A small masked image model, trained from scratch: 5.72M parameters, 10800 steps.
Rows from block 0 of the decoder of a small masked image model, named by matrix and row number. Rows with one number belong to one neuron. Each number is 128 + 32 x the weight over its row's rms, rounded and kept within 0 to 255. All counts start at 0. Numbers have three digits each.
After each neuron's rows are labels from the 100 images, of 14976, where the neuron reaches its highest value: "peak at" is the part of the image that holds the peak. Only what is clearly more common there than usual is listed. The data: photos of arthropod specimens (BIOSCAN-5M).
# fc1: MLP up (decoder.0.mlp.fc1.weight, 512x256), inputs 128-255
# fc2: MLP down (decoder.0.mlp.fc2.weight, 256x512, transposed), outputs 128-255

fc1.476:075159112126073065130106117101112130190093102187135126128124166132095171103109081129139090096145109095156058129108117112176131140113107087132105165187130173107113125212163110123047123141129159123141122157141149119193171100204132069154134131127042180153109073123123132109142186137175130107108129137136127129092122096086121102086092066163134169061070150086186136141111133037176156132107
fc2.476:126090117122135190144157093169111118075151163130073084093101143135144074098179161086096163099110196210107138115229137072099076102073123163109123142141144117131130135075143126121196125103133119149122178120121136156125151109096117165084153159142187128093173203071106147133185105085134147133115153180109090185169133117138196137111149132102098176134182106136107100089161154189095155151130
peak at: top left

fc1.88:189135110127140096122107155170106162155097154123086084091141144137142091099101145097151140141145157102192154081136134091118134146137133171158172142116137061112112091145155136073065152155099143103131089133124104103144136149133114142175081110129096141195163128139150121138110135118114146133106158096135132148094098109167106129066105071125140119152064073084146144121114146133178162135118
fc2.88:076193134183114125129141108102133121088157131156151145183143144138100172186107105113123104119137110131086136181142100149126123084081145078132071068146102199158155105086134122183157116138159101128111127120141164142082132103119150095113177130136205103105134149119137111134157117132147078128083124125148112117182151181070123181142113216133138170089148130146082119080142105128100095175111
peak at: top centre

fc1.358:198070187145152119108151194092103083220154125099182111168137096189128150135139206126128142145110135131121109151190099095106068158086151114143109106171085185146150070151081132208185166108143173151164052113156100141152090121148131110090123120178146138120117155128172169117173125156150154186145124125151123156111138087176085147199147151110132132064103120100142159142134149143163080124115
fc2.358:070224125149129138134113086179181091085168134106105155081160164084146188131145068139160145111123115125118163101072157098115166120144097099119133155061123075145097146154104074067071106152115066158145187138080147139099155096114155139164125120099185148118191126108139108130087141092101115115110126153115144069121122121097173091099091121141155110185165150133064091135111066116120144064150
peak at: middle right; middle left

fc1.153:131127095128149156083148136089144132171166097122128120150113104188088117092149126136126141192084160122125067086119176065166149206120100097092131076160175116109150114107100185099079127140102120170114103134146123140174152146191172152101138110131106177147161131157142057144115079112106133150227161132164160122139129115099137062084104151122122103132141130147221162125089193131157215150082
fc2.153:153112157177107088182099103124118128092131137113085090124100136040188126138084137117095090062141094191148185126149097112148103110110120165182142172146104172177149150131206090164166100092097135130127169113142096149120116086093085078122120146130136067101101090108210163116156140154156113107037108098100089156107142132160089178155189175122128158150187141082108147128169122148083093136155
peak at: top left

fc1.395:072069205146073124125120076083128180109053080157167104075107119135160110113135101115127138171064160112086100111176160110100194083155107094136132146190150122057128122079178117174151103129123124108136141101129127104174127166167125130134093140186175117058117099101094111157128129075123037136109134131126093113088174114152138152159121162115167132147059095163128115190112066175126163161136
fc2.395:109134071124105115110082115147142084119154147124074173163135123138097117130152149090104113098133093085145172142100129095130107183146111156077103142117142113157150122191097109117166147120132124110067108132160128137084144114090125092142134156128122111172099123160138088086174083203106176162100164123137122129167075116071141141103140085116077142098154109098133173103134177118123100128092
peak at: bottom left; bottom centre

fc1.102:131143106151231117156150062116141183100172103132156102165074085135107164150104155168120168117140096086109057105138129104170138127144175161129162150155132142158199118107178137196116110151091090146110153147128069141104068154077108137167151154128160108094180149072087145151183144113147164124105088138134075134094104090135140145162190095139157103098175105124133129178097122124158183109119
fc2.102:106100124127033131073115198147148147157115153115101170099158123071150100112150115116176059114140126134108128132127176167097094141114093089137092141135139111058051109138114131041168157105164119095113116128123186105131123138159174159098103125116075160220115124145176123096128119122113064120117108122133165104154115078141142089082108153128124192099095135107140127067151122155110073152137
peak at: top right

fc1.415:123085179144151159093124149164164134122152135132102116080162162144081073157164145117105138123136102126142160145211097137120201111173136098126133110118145085110091157137161081113155089123147139188129189103126079120137109173128142157069099110048124081183099178128083120112176110143134155132147117192141139119063090124115147096169134171176126096207126112162087125103118090161105126121131
fc2.415:129151130150101117159121143085162126142078141122137124119152143110124175144109079167134120157142118145125150120060118134147103131108109122115114126103136204148182124078160164161088188116113119205153116111112165133157154113136131161166138124150115152104120083098149129140154098116165138105163136096091124151141153100131139165085097106137097165087082152164191122182112099104128062182088
peak at: bottom right

fc1.484:137186099115114170119150110058124061074130179118152144114137121093085126144077139146196123149102117113113090161106118163130142094081148104159110092123094120055160170173120085156115121158137117129155097065151163110107132109155065141123127164081052113157150064124115149093120135106086138145168105109081080204106123127132185146167131055162146168141082159124098069089110039126134093181140
fc2.484:078073124126133138145152142163138164193136085125146115158119178130150135145176120136077130145137104152122137100158108091095142143110086090152188119098100129144070046130125160066165126119100125096068180148084127168146138152112182140162116115158200170099144194148149112173161163110123087115133104136155128098125128123162076144104088193122093148142200108112092163149129166114161163107150
peak at: top left; top centre

fc1.296:075193156138130128144153150052135133080156169097140080110097090125143046161099132142129042150120112084152138075112140067122124076085143155122105129116173124101082095094162166137084089078180128139150107086131062165146074153083174092128124118176069152150126124149129132140141098131062178115165147082167172158109100126086122112128153173128156112085140130140162164102131115115124097184113
fc2.296:128048066178123104139113076200109113151121144172071197135121109113122140083161091102086174137123162107143174156112145144068077214125100157201171153145111144118152175156081049097159154212058134089121137177158146135095148128161121123114169085061184098099142134135138118075168156110168102122131080150103121107141116103155140096133146079117096130162133122102120095174111158138112153103191
peak at: centre

fc1.44:177135154062127093122136094107113173206144105153137185088118115184162103130111105152167111124175127131142137116152113073154072115075103106125089106134145157027130188192169103147109100145110124135127167145139156092122121076138104105065054111141104086121119111155136089115120125153087048135112151099169096122104141163109151115148123138139109115094112083086159108147147164123122092126159
fc2.44:142177114157074136067115178148171139087144152139082128108127113141042127171190179144154136140106066139105115134109130134145111157161094151130153120155120119185171108063169164125175138171155162142181133133139100068134134169154138095071133168166162153160101137099187150130149145110163123120159101102122170090166119100140089153115143103130157073201135140111124194133148139094131100098152
peak at: bottom right; middle right

fc1.104:138140123138117127157140073146089110117115164134187116128126132117072063181161115090115138125168115137126154120124139118097123145126154154130187148120101062086127191114114092099140141085028133124151085156141101121095094107081154076089122148125084137103121140063169130117078194167167153161190072191134126137114122123130047131097093139142122134167119090082147113079109132110122118090125
fc2.104:133148183101153111124153177194154188108096147096181127127151085088127115159079108165133148109088174091078113104117158150139112123188091093149067128088161107082121047159084119112149178132071158141163117108065164157122090131109102123180160174174164175091128096117093149165116139132092105137141148155113101107144084113130124128131197157079201135033182187204160143135125130069119115110162
peak at: middle right

fc1.26:144119097127073085117104095103127137138136128102095160062147105131111134144120090110155107139059161127131130136111161099092094145110136148112119085140115120151164146085148149084125146159127157043186133132125077119130148124118129081110093115171167095163109140149119124081087151129161080096143161162171151114144141154119084106133100099123150117136118233150129110170066118176130117049171
fc2.26:082155145110196109092132143133131117092093175170169102146133101146144104133162095074175148114182088116127137187101077081106161111132117097093112111086125135080112144118142074141169157117119085138109144177122152101096125080129130150103185151128121136119174111116108201189133116121176152205107134069111087183149101122139146140161145143106142136122197039121145123101163130168121169135111
peak at: bottom right

fc1.94:140114129141129107131146090174145185124122161140060145100112172144091093108147128146104129155083197131140178133129118144096156138131137162126171109093113123145141095115144159121134126111072159124157081066096103156121116118082127136108140086144149101104229105155094121113112081095139150158129076152101117061062123082070105129124128096167120128130167144130126141121066042148172132156146
fc2.94:144137082079156113155114163118161145103134135104161153130112145061154121102162126083139154138163111133147133123100142076148096107142139137148093147175113075129130144193138096031146132148095128114130163132139124129142158078162087059095143180176149141140148157149101097153106199139171127177099131130123076187167134133111130131107157137111085108109152131122089143081156117135102172105113
peak at: middle right

fc1.8:147133153168157116140131110137153131102085103111078135169138125127093135166132138142161069126110188161107092081114120153126066128130119108163145162105133163158168087134152127087127089188053140165109103135093124120135125070061080100112089120116128170159126137136139116120146154081157126137138139124139099147146135094126104032120106110112107180123112110141179136157101089136143159064149
fc2.8:113121073175115152112116133150141103189206174146145144099126117131135125150102177113121134167181131104074139169159146122072191107168172190125152107159133113125073147123135141155044105095145162130135113141134173139134124175185162098082152186127124168102158146157161154122094103180098095126133035166116125129125111167083131169147152113143156133137128133124033155101179187092120112173122
peak at: middle right; centre

fc1.197:110103157136180128082068137143135115143168078158135147123118083143147073137131171150107161068167195165139108165107124113113113167072147151141106112158102116076120148209147102152137153061121054135114085123086168114170108115103146106134111083109095095069103102130109084094201094108114136071164100097135132097152089089142101125174127095101076146079167126142145156113081124147158179180085
fc2.197:128141102180164129165161138142123114093145191100154129137121102091141137146100120107159144191120045094118167106140157165105137064182099115108163144107091123189161099092120097095136108154145170153096136133141094168106123141190158164127136221137150120185130165099117154125100151163129162147117169154108113234106112151082118181068127160113164129185116148097063112109112155130125091116136
peak at: centre; middle right

fc1.353:192137071141132145116152136061084199120138201155131184183077099144108141152184119134095163110177091119193062099192074131121210121125129121146091145126141120088173116121149113149138093106056120159128098173160158108081077178162160143113122115157148134081085121093097116129124094122111114121083072087142123166123067137095163141122130146098098097074076145126085136116163144136099102113132
fc2.353:133157162114141188101141126147148087172144097143099057109120173044102128061114109120154090141049135132113166142134176133112056081140136139164162083057100140123126154120155122088110181152096124125188186118172134102146182056086087119120106111112104132189190125157155118105140182125153135141102162184083134136138200142100166147093128102171174123169114060136182081152149153116140135120177
peak at: top right

fc1.36:045085101232141113120118113124168182132103152110073115124108088113133095037173094116121192129149130169101135120105172130162120127146099117078146113118108162123134167149134155141089164127105150138120178141173114091084092110147118139118117151149130151139110126083105119115101138110122115100162128115149133152125095106084161089136123141183110097124103086118160057100102105182126127138092
fc2.36:112141123069130132100173123153129115105140098122157106107145152112153172225104140123100061066108137156092094161109092065089133189056139155143119136132109129146110087151091123126204153125097139101149071083107193159124157165097168116125082085121193110148136157142160165143117098163146133151127146136125143086182128144199124142177173125118138162136158120099167156140145138089170126084137
peak at: top right

fc1.340:190095129092147134123147163087126127146119166103121132099139181126115111110103162120126133119201128078135166167139100097127130145121122140115145160132140149170165132093119154140105138099035145109132120107126080140148146137117148125097173114132147117157158169087143173103236034148163151140123148102127186120138121164114113112069136121122118127125097081105194124102118154151091174100113
fc2.340:099153157226113071108084118144152104149094111141161086141147122082118167126180111138152107171068115134107103083097151148179132092100135131169127107050086138086082102167141119102133093095201150146156145127146135097106131120134052163087068092148175136123088064137116090133055202096115124120119129154121069123103125063141139175190132139137111116137098158150079107172111133089141052139161
peak at: top right

fc1.325:240139193182155059156120119180115117117117141119065100160158134141100152069137129038140142114141142099183157187161079138124119113145162113149143160082120145160156158141115174096176060066174132114077104143154121167130169096125102126115108117128073076179169170103097163185137121070119038129093144087111142053163114151060171131070082115097127136116144109060164095119138136129199091133129
fc2.325:172209060145162248122148109126157144116148122148221130156096113160141129210070136165050148118095117136079140072116153123107161127134110107119096087162147079121106124127113119123112169157127149137171166168074110106128114127143140098151149131159158111075098097125104061130124148203119114153093111165118117155121132120168074121144132118124124147122089144178111158114116096114085141134104
peak at: top left

fc1.434:132159112069111111116177129137113068128077118116136089181088119162154137211111120120154191114153111081104087123122126106165058084109073096125151135129137165107089066125136126113205144140169116092135085094163085165102166069172125155180101090105192159101101091119090143122149096131102146186106109204123126130108168125086165165110189105143201112176149148102161078183116131151140122090082
fc2.434:126150168200132078126084090134117133107185173140165154066139131089116105091116173142115064143132173131147163143164164139048204115177144169130138081141126115156169175111148088095098073101145141127126123146136111095141088158076160143118150161129063080115140160154142113175113171133150108099119145084178183136166121126134123062126060117120140140091081082151065209131111127084081099177150
peak at: top right

fc1.114:173076130115083158177145071165089149116110133159141128137171128109110138099158121122115105138133131107177077099158104145122123110139079193120151101096085134095097140106112185157143106100174111104087087089183117175117096155108164147172129144148130115157090131119093173076128112144150117125119131051110146112141130118113148103111094132082075065070063091151126078144106161152149129154107
fc2.114:115139090131115152108178100157141105096097134132144122168100144131137117193085084138138103130102093160115088196036136049112106189103115102071129125131086141120131103143115108145090131118164128121080073206129094061139136125099167104079150123125078117106130145119127097116114111095147111079134135195170102148152147148123067163218070117143131142083067182152135171131121115140175120124159
peak at: top centre

fc1.86:095132159108080118095141114134158155138133088142160125105170104172149175149110151127105191129133091134085087176068106115150120179138133162182091153086138088129078107086159115070099126100135112172120095150140143141074130141185127179213092119188169106100165071136183126133162118136112134149159123153199162101157149126190109095124125103185110138182119177157181176124107082108130198128160
fc2.86:108134072097183169140071106124120124135135141123126134135070150067096130110142108117149086135093156094186165132161089087091141073137117076116181083125140108130130132128137135143160128147121126117121110133138173100121153087136107089096143136051116136101115152077050092146136191094078142080101123135066094154192093152091124154177139113072137110079119133114085104166152171117096088175110
peak at: bottom left

fc1.105:098151099143122113158127131096124113111077174069140095154165090145089214163142118108106131148092167136102092110180121107109232112131118148084098109134076125149193128108126044156137225128065118161106127131144143121098119151127132089097118162135140102156186124067173075079085155113129096153095100135110118099168139135112147158116187135111145080181178134113126139085104049103070117053171
fc2.105:117136157189103209153106127160166124144112174131122157158176119123075141094122064088105151165105146147126104226157134124088098156160117067148162134138090140140140139140150088129180103107094079118128047084075169143152150117170205158113112083073150091149170141188158148150116188133144153166158142112132121115185105143105129129107158079188122126113143206167065149154093119070127170182094
peak at: middle right; middle left

fc1.418:123126169081101134102145133164144054144109123159181127129167105127157141172089114089145092094090153136148175134077104146069125127111143168118080082122112074138106060096142112120132154094109196101147131122098123093099138134215138096077188109125167128113089153085102096101170071157102084091000175165102131204115097101110087138109156094118142151140141139125104071087111136079119121131110
fc2.418:157164110108149109184092182075144110125162102056097144117147140032070111037136144098139192167093080097099101103192114073210169138120104113123178106094131150130165120113108171149113099138140099153136107117152118104181136150080133125114082135106053177133139112179133146146127163082127190127197092107185135103139109194147160137091113165154167080129155132124154231129188116137155154160115
peak at: top right

fc1.218:147169109083032070060158112116191140131078096168104103097134178098112172148153154110099090111132129074096141173132111110112096119091151156148074147108100091102093139147176133103154195158129111136218162153152105092108095082107074096134113084117098113150164152175156144117128109080108114104107134104129144149162114132102142131145122139171108097080093145131180108176154096143146135140188
fc2.218:158208185165151129075066145108082152120161200106164147152135169136137150152085130082132107145071116155161094172114104139164158176118120166122100120154139130102106095209123112163118135128150168028126184181125128132109053131154146132149104163129177151098114084079123173132161201121176105108144173125124123129127159127143117156143168100099112133166199184171088111132092189133075100073108
peak at: top right

fc1.305:067106022064043042033062054142084067106126110098134111093161069110141131104182080128085111113103100136149161151131111085127161124105159145122126144150114163151172097126144133143088139116094066024112091138175172153137138185160149134115131138104186160148099150093112137134094133085183107168131155155129138142129122109090157130126139101116118135136135148105131177163113142161164136145174
fc2.305:142084108117127109172076105050153163116050119150144133124137143100085095166112170099160102097192138080141113157133168121137072153178124151084070105106114145090090142126076095121166144169143141068104161155107107109106120083064075168158134086146105118133199083138109164138144127173102156079134140065158106145102131136155109137129093124133155146082111192148194083054146120166146154160121
peak at: bottom left

fc1.345:107150151109134152106103147071135158123119094137099133111089133177155143089139082139149111101123163107096140110111150134132153136138134189127127139159099121127111109180106144179095083163052165168138102076129173122107111145168105131114116090076187145128112130152154186150173124123101140140127171146126098186143155055178126129129101115130114158123119060110088153132107097128103131167051
fc2.345:132069132146168120119090102170139122101116137128148119166165074128149105144080122110153127189098070183159135130131128122066126088112113083126193122103122148077165164075136159077150117085188120103129108148126017144179140133107137125141167141133094090131152083114115105146148151109126181129113125112162110116128160155092096147147169142084145062149135148166151127136195153119180190055164
peak at: centre

fc1.409:164095129059129136098155135093127083125176112136166169121134170113156087147059148143123141144148130079147098130081123107139096122081110114096132124146163114131149158154077065129076149150063196166128069096172086096159101165177177184174102144067167126156155115121142132167102075165107121155183057098109136166163147103070091124130173133118150120173120123176138075132134168208068165140109
fc2.409:129150142164106144113134085159135145124101161147174105137168079133123137150180137104208137117077131112148201081127114130076093148156145094140147153072152183109113093074193147163165076127209077110158154182077168113127187096126105130126100121174145064093163087151146108083159173126157165128129190157122099122082112127195159114140128130091120139104127085136128193125071080042139092113164
peak at: top right

fc1.90:131129146169138135181179136044087151107091063056156160070155104057122133184137131140171123142131173098114110130036126149123138169124093141144063149107137112102167127159134150133158076114154188118170174127113077085134086132136145153104058124148056124094116132109167101093131139087092138106114108171145021131123146179127129122129156140136086115167165141123116099121115132182120092148133
fc2.90:112161105108179132122094139152109094135156152165101133165055186142106147075119120103091141108134150071084114105191134125130106119122180137117171111145065122141110123085117102132053144120128135212111129170154166209160206137126084093160155140136188163101198114153158147172164102145076136135128156096089173159174137104120123104105103093130173134078118110136158172121168135151093190172169
peak at: bottom left; bottom centre

fc1.400:168103096111149129131094173155182165099132135139173127172105170072123129123142110074087140112101125097133205160142067147162115149129151117093147110164173121102079175183189087189109102111125134107138141102154101157155188130139140149163145082161072096116118160122089092112129086188092187118124147087099134063181079141095136142134116157182188096077114118128123195091122066074085095118127
fc2.400:102146151090087173143141084105099108206153087056117119144163133167144143143143126180184131164122137185079095099124173132147124133098134140145091149171068119160173111106072155101144150182101124119112126123063122052193090194159190121072145095127132165147148092132168139139164136153163114095148117218153109158141161098156107083118134136089094134159109145133150101168137130136152178136106
peak at: bottom right; bottom left

fc1.95:127146122114099123147120161076148127094113118129141182118101059109058092162132056116178100078086160080157169115152114119142159143125166127137142098119219139126147086087097088094157144086169116163108146116109128114141101162176148142127097106109134103145114099134045150123106139138149135101134107090154127128149124087101162112174134104102073180135092149051139154112100089132035139104161
fc2.95:136087122170147079142162116140080089181183183127161070184147088162151157066114120169148117160148119062081071110129101098118126115156124146180130168130121131149030128171136063113076122119094124146163100135146102110168124087089154094070181153092134126155194128073146163153136111124172152153158090121141127183130090091153118105168162123169135093146149194189059097134117129131161174136156
peak at: top left; middle right

fc1.364:166049143096152113127113170110049124154162170198129130120103155090125114095127183125104126139153193154117118175095138121088137155103137090146157123161141100144131170168161142136106102123055096124135102125125138125149168109066139092136137118084132112087121110129171159159159088079138102100115088100088156155150108214170095170118108167106084162072108186121149117134130140148156185146151
fc2.364:102194126105088163131157123139192121097092106119106082139150133148109157159169082137173133071111102132104132095101167086161088127140127115110098125066083168110088106096083103117137154083159151148165181147166182058172109153126097154118091102144131114166147098159080146089075189179098198116093137148140093100117127082118150114136160114155175138182116071134127136113084115139143064098136
peak at: top right

fc1.56:144154141086054094072139115127113124182148077133111131116104151117088117133133131144124097117076135216132183084059105104115116173115218068115104106133099115144119088115121131107125170161161150126132105111140038132165196136144118119089072168082116097100106116181073123125154077081102165135100171105141135096133105137088108120108103125103138095165148095137137114149105151136171061103078
fc2.56:121090132134153132160130125132086109134112111131093129146120077107135147113138128098135121157151136165178070104115107168134163098142112107139093132127096125144091202147094131177151099159128101179045175185108223106110085115102149155110088095143077149217140120076136131118117193131145101153142120152184142152132108117114182138139185155147163119076137122153146168139146083148123140136202
peak at: bottom right; top right

fc1.500:144096094117114128124122119149150081107139098135181117106131152087132148130109161139144181170132127182153048119138122145155153080160128146106116113184169122102108126159143129143136140099075124190121155114148022103106156105119128115095096114081086144119094041120104097127142203122129139116060187117129102145072119111119175101083117095109121138216087159160141123103137116129132076101164
fc2.500:177151106093110080118104116179158108123095157111118132076119134102091127117165184109112134098096165069125122134137154125100157103143135133125177120095103112140156184066119117106082104071189125146114025105085181105111119125166159133063111130140153148204132149156168102085094106096107096121152096128147116115146036126149083183112111205161153107125107156061208108115144110173104150120146
peak at: bottom right; middle right

fc1.82:121129121126135121148150173119118113148140098166132203182119111168176094097195141136102132160093138125069163089073129110150123143114162103087072189116070112125157100088134170126171120135150092137113084221167122105101162152147135152138155171167133140107135163124173183132098110184124164183168158133112147145168089151116100120122070183135122121163163122133120102179071131132115176119156
fc2.82:114097148127092146070103130158106148079082198081073087077096081118090154151050131137186194101119156149159120161183106141138119162140131130134153122124137153129107160144135098165086178102105148070161161058113138125118108109160109096070122050094123134104130079132109070122083134061112145094061146153083100089101079119120160087085208130123096147136123136101143116141146105138118124111136
peak at: bottom left; bottom centre

fc1.57:101163228173194119154145155124151171109154114090173115119116150132155126116108173107104183120100186160154143130165153129110115104096143143093154128161133111104150154089118173093122172120068140000000083076137121136196137115084139128109144112152182074140073101071126091125126135149111090138132103120117107096184092124086114148090112147091130156156071168060178118141074111151062157185161
fc2.57:167214128164090152094086082147084130171112158180141163124126163131147125144123080072155153142124089058128102078116107105139130165168098150138097117095135093137065087101116154158113080143208113000088103131047172158062121098148116109099133138120095112078211096128139190101110157136097156131137176141172131167117133129147093137129122129129130119099187135182127187114168185171157084121118
peak at: centre; top centre

fc1.385:054184177099103112083093158124108194105108130120161083132127173141178138175115159134181153095166123179164116078158084108101191158119109137128058133142146110059134086084157159161192088132125155081104145097112142127122140117126134106121137130151111145142132123093116068135157147124096114098144120144217151123137128087144126143092206155135106113093116126124127106201201117102122162090109
fc2.385:148101091132173123179121153148101078156141145075117229141108166115111092132152113089120110124095117148080149142123159088126111119153117094148184129101125176143137140127061164070060181147172123061117084108124110119097058208159120096124091138122166129161099112205117122100139121103145188124154116135076095108166132169125171141165048131152113126144098138124112131129062168145133121137120
peak at: centre

fc1.215:117067089056025072115084117093026111099120099087101189085132167158132094124147123136160157087111105175153104100123118127181105091139128123151098134109145110144116117148113147178102138142092153105059140174131136143215164133131179126135087121145111139126095074175128128140129144150120158123148128150131093115158100166162189165129167172103087092126102139105135132110171061142150067132146
fc2.215:133077147142108190116165060080129146132126176181145046126137151087085179157112155195142121150165124073081107131082107139114050144162173085150188143102143095073082108143141115128154105087225134087166109153098118127098128125196179168208151149074158117125116169154148129095087170158096109125152111150106111069123158156161134084137167116126162178123131162136153140169127049115138165122116
peak at: bottom left

fc1.413:131063119107182079121100134148117120154159199154147171124198126168134111111118134120153144142174111136162033088099118201147121120125128086134137146165113159080130104121097076091155129178162117063121142168104111085135134189157147116097162153077156119116138101151155136115111165092086061155127114179110155172142135135134080122157090127175139104141109114079105151075147085053150116137114
fc2.413:070167114126109196154136158140137141105154068116190107083110166100104100125144102116148102123085096137117180110211151085147124131141107141091136101127158118130150127117175149168078090079114149129101096090106156125134140101110160153155103084160157194130147097134131121145195072157155183079087081102096132104147142159158129096097110143128111175159178095143139139119111135117092143189172
peak at: bottom right

fc1.444:182121118148079154096162152123147078166124142072046156186160134164128170126116091128157114099098095167109163094140089178125072163138121164098131131136139103179143130134166093115170140099152156142137138157117058049207174148132113165148164181163104130116086104160118133130127111146110122173129107085152156113143119151132171086083175134097157102181091076134088123107177112109130094169116
fc2.444:129122125121181081168080127106131134148156135172161111117107165156167070111117171166044174122204171099147144139140173065096180120136138153152098109135145121134137153112133150148136129163134112111182123116169167196070097153100103088082143076134186155100226146118111158115142123115133138124159130148127103168146048186064116200128136103140121172117142147114163174186142132168109128117141
peak at: middle right

fc1.158:106112196106087143069133164128104126112119104094107118142123175145152114065181171134164149158123132151178203154123130082079114103096171070120140155131096062083139176075142065152160115128105058142115171157112145111082136194123073164171166083107112093195118169141096081136134194106129214137121128068149159130106134124122109131083145117094105155084093121136167095160141100088139179159115
fc2.158:151109081161140091184142129104129078110117189095120178148115120146097093174103065154116093110100099100122065118122101137162121148172107175103094098147103176153130100174155229162135138135077149140118100086184074140196100073097165100091116116154123129102103092140084160165140056142105112127148095155103195122194132144140107140162132096071106111149137110102148176159089113111124109142160
peak at: bottom left

fc1.246:133101144132187136100148070131125186151171101136131139155150170137110180140120168111129080147122189152099141113125086099150152115169106156090114112133102158142096149143148125113104078135115116156119112153160098121088161135130153099073103107130153161159104141136091176120124109102149089135142125012115140128141104181130125129099093160064179117106124087094157182127088203120148065105097
fc2.246:124084117185060181157131119111122053098101104101107102107114136147186148169109106117101135112144087168096134189139155163098131141123085135177096125076108081170162136129121118095159170140182142128130130118058103131150128179106138131163130106143145148140095099155173097165098125150156190160183092179157067117110128111125134118189129093176154117163066181134163079174175098139094158161161
peak at: bottom right

fc1.286:190131120100139187127130153080126112114117112137150081164126098090101091138138116156137143175148119165111135128130163070105121160115164133080118058125142110144151160125133139119175148148130204191122123166104102096123115122158132105120134089118150116137084141111121088136075146179113139173151122109142152163142062104146131145140100102140145082105118112085166205094154083068153119147140
fc2.286:112119143170097072152139071171123147112100196133142190128070109152135132141141117093146109111129140086130136177117092118170140173116055190223150188104098167119150160127126163135115113083089118062145110117127136167120148167123111144125156153180133121162171093101170160139167079048123155116119083138103149031133163188082170135124115117145128135174120144149155055143134161183089107081115
peak at: middle right

fc1.254:107097098149165155041099048098117122127136129088096129098127130107107176096142121132170090086116143093126153130140103088140136106184161123137125096087157113085207119163131115117120109145109131150116203108085126145153134146125129125125126125156132186169131064116168123128130098060161121141114117148085154152106131182114143080126174130157119144175143124119173125114102132104093093120107
fc2.254:092111196085123083183198165120150134110143097142165141095159126157195092085161140152103131157196122148143093133149099172090087140114103132099114147201070119172133173184129088190115082100152096150127118174143096124091105143099162118162138122138144067076102143107121148133134163179106183142164150133167107111130046117131117186173127131138117161078147154085073157120107106147179186136153
peak at: top left

fc1.494:107040184140115099121118120103196133126126141162137120086049090118142139117174140099138121133131136105138144120126105100074216141154157153113137138088137116145084135168103179099107118123121152103086115129128151078120171173179177100133110116157069126097113111090052115125098129137140128142071123130138112174176157132089136112124083109101121043134145120055172134144120075105058101119156
fc2.494:060168091139165137158142134179064124170153096100054154132182126142158188150144116171138174130112157129156123121152112103139103072045108117151188132157086110089159096094158089142111115118164145149129150164189113169133118155082070190152151135085156114129072167156133108120171091120115153117096132054105103119117127118124143157128099116111146134151133154161115144130144179181194208156108
peak at: centre

fc1.60:204060136117144133084144150115164093103124115159100128127129066159148137152117086134097118120111100169182159166076155106116147098075117171114109072151157134073142078150096142142094110151154101174080097115141098094171100124111175098087141115090142077134111051156098137094126114127094117146130153147092232161152108149127126055121133145136092123087160164160114229143124192158114119119140
fc2.60:043186118160109108160072089139133137118148140175136086112128161065158199136154117122107139107128138070151159086120188156144127127136118111188184181097136128097133131129156119095161124120141125066189148151124142200082227091160113154202111109128120160134181203113168123150114117074096084105094119095163078099133155157084113140115132157118157107183063143157154115135128069067148099085125
peak at: middle right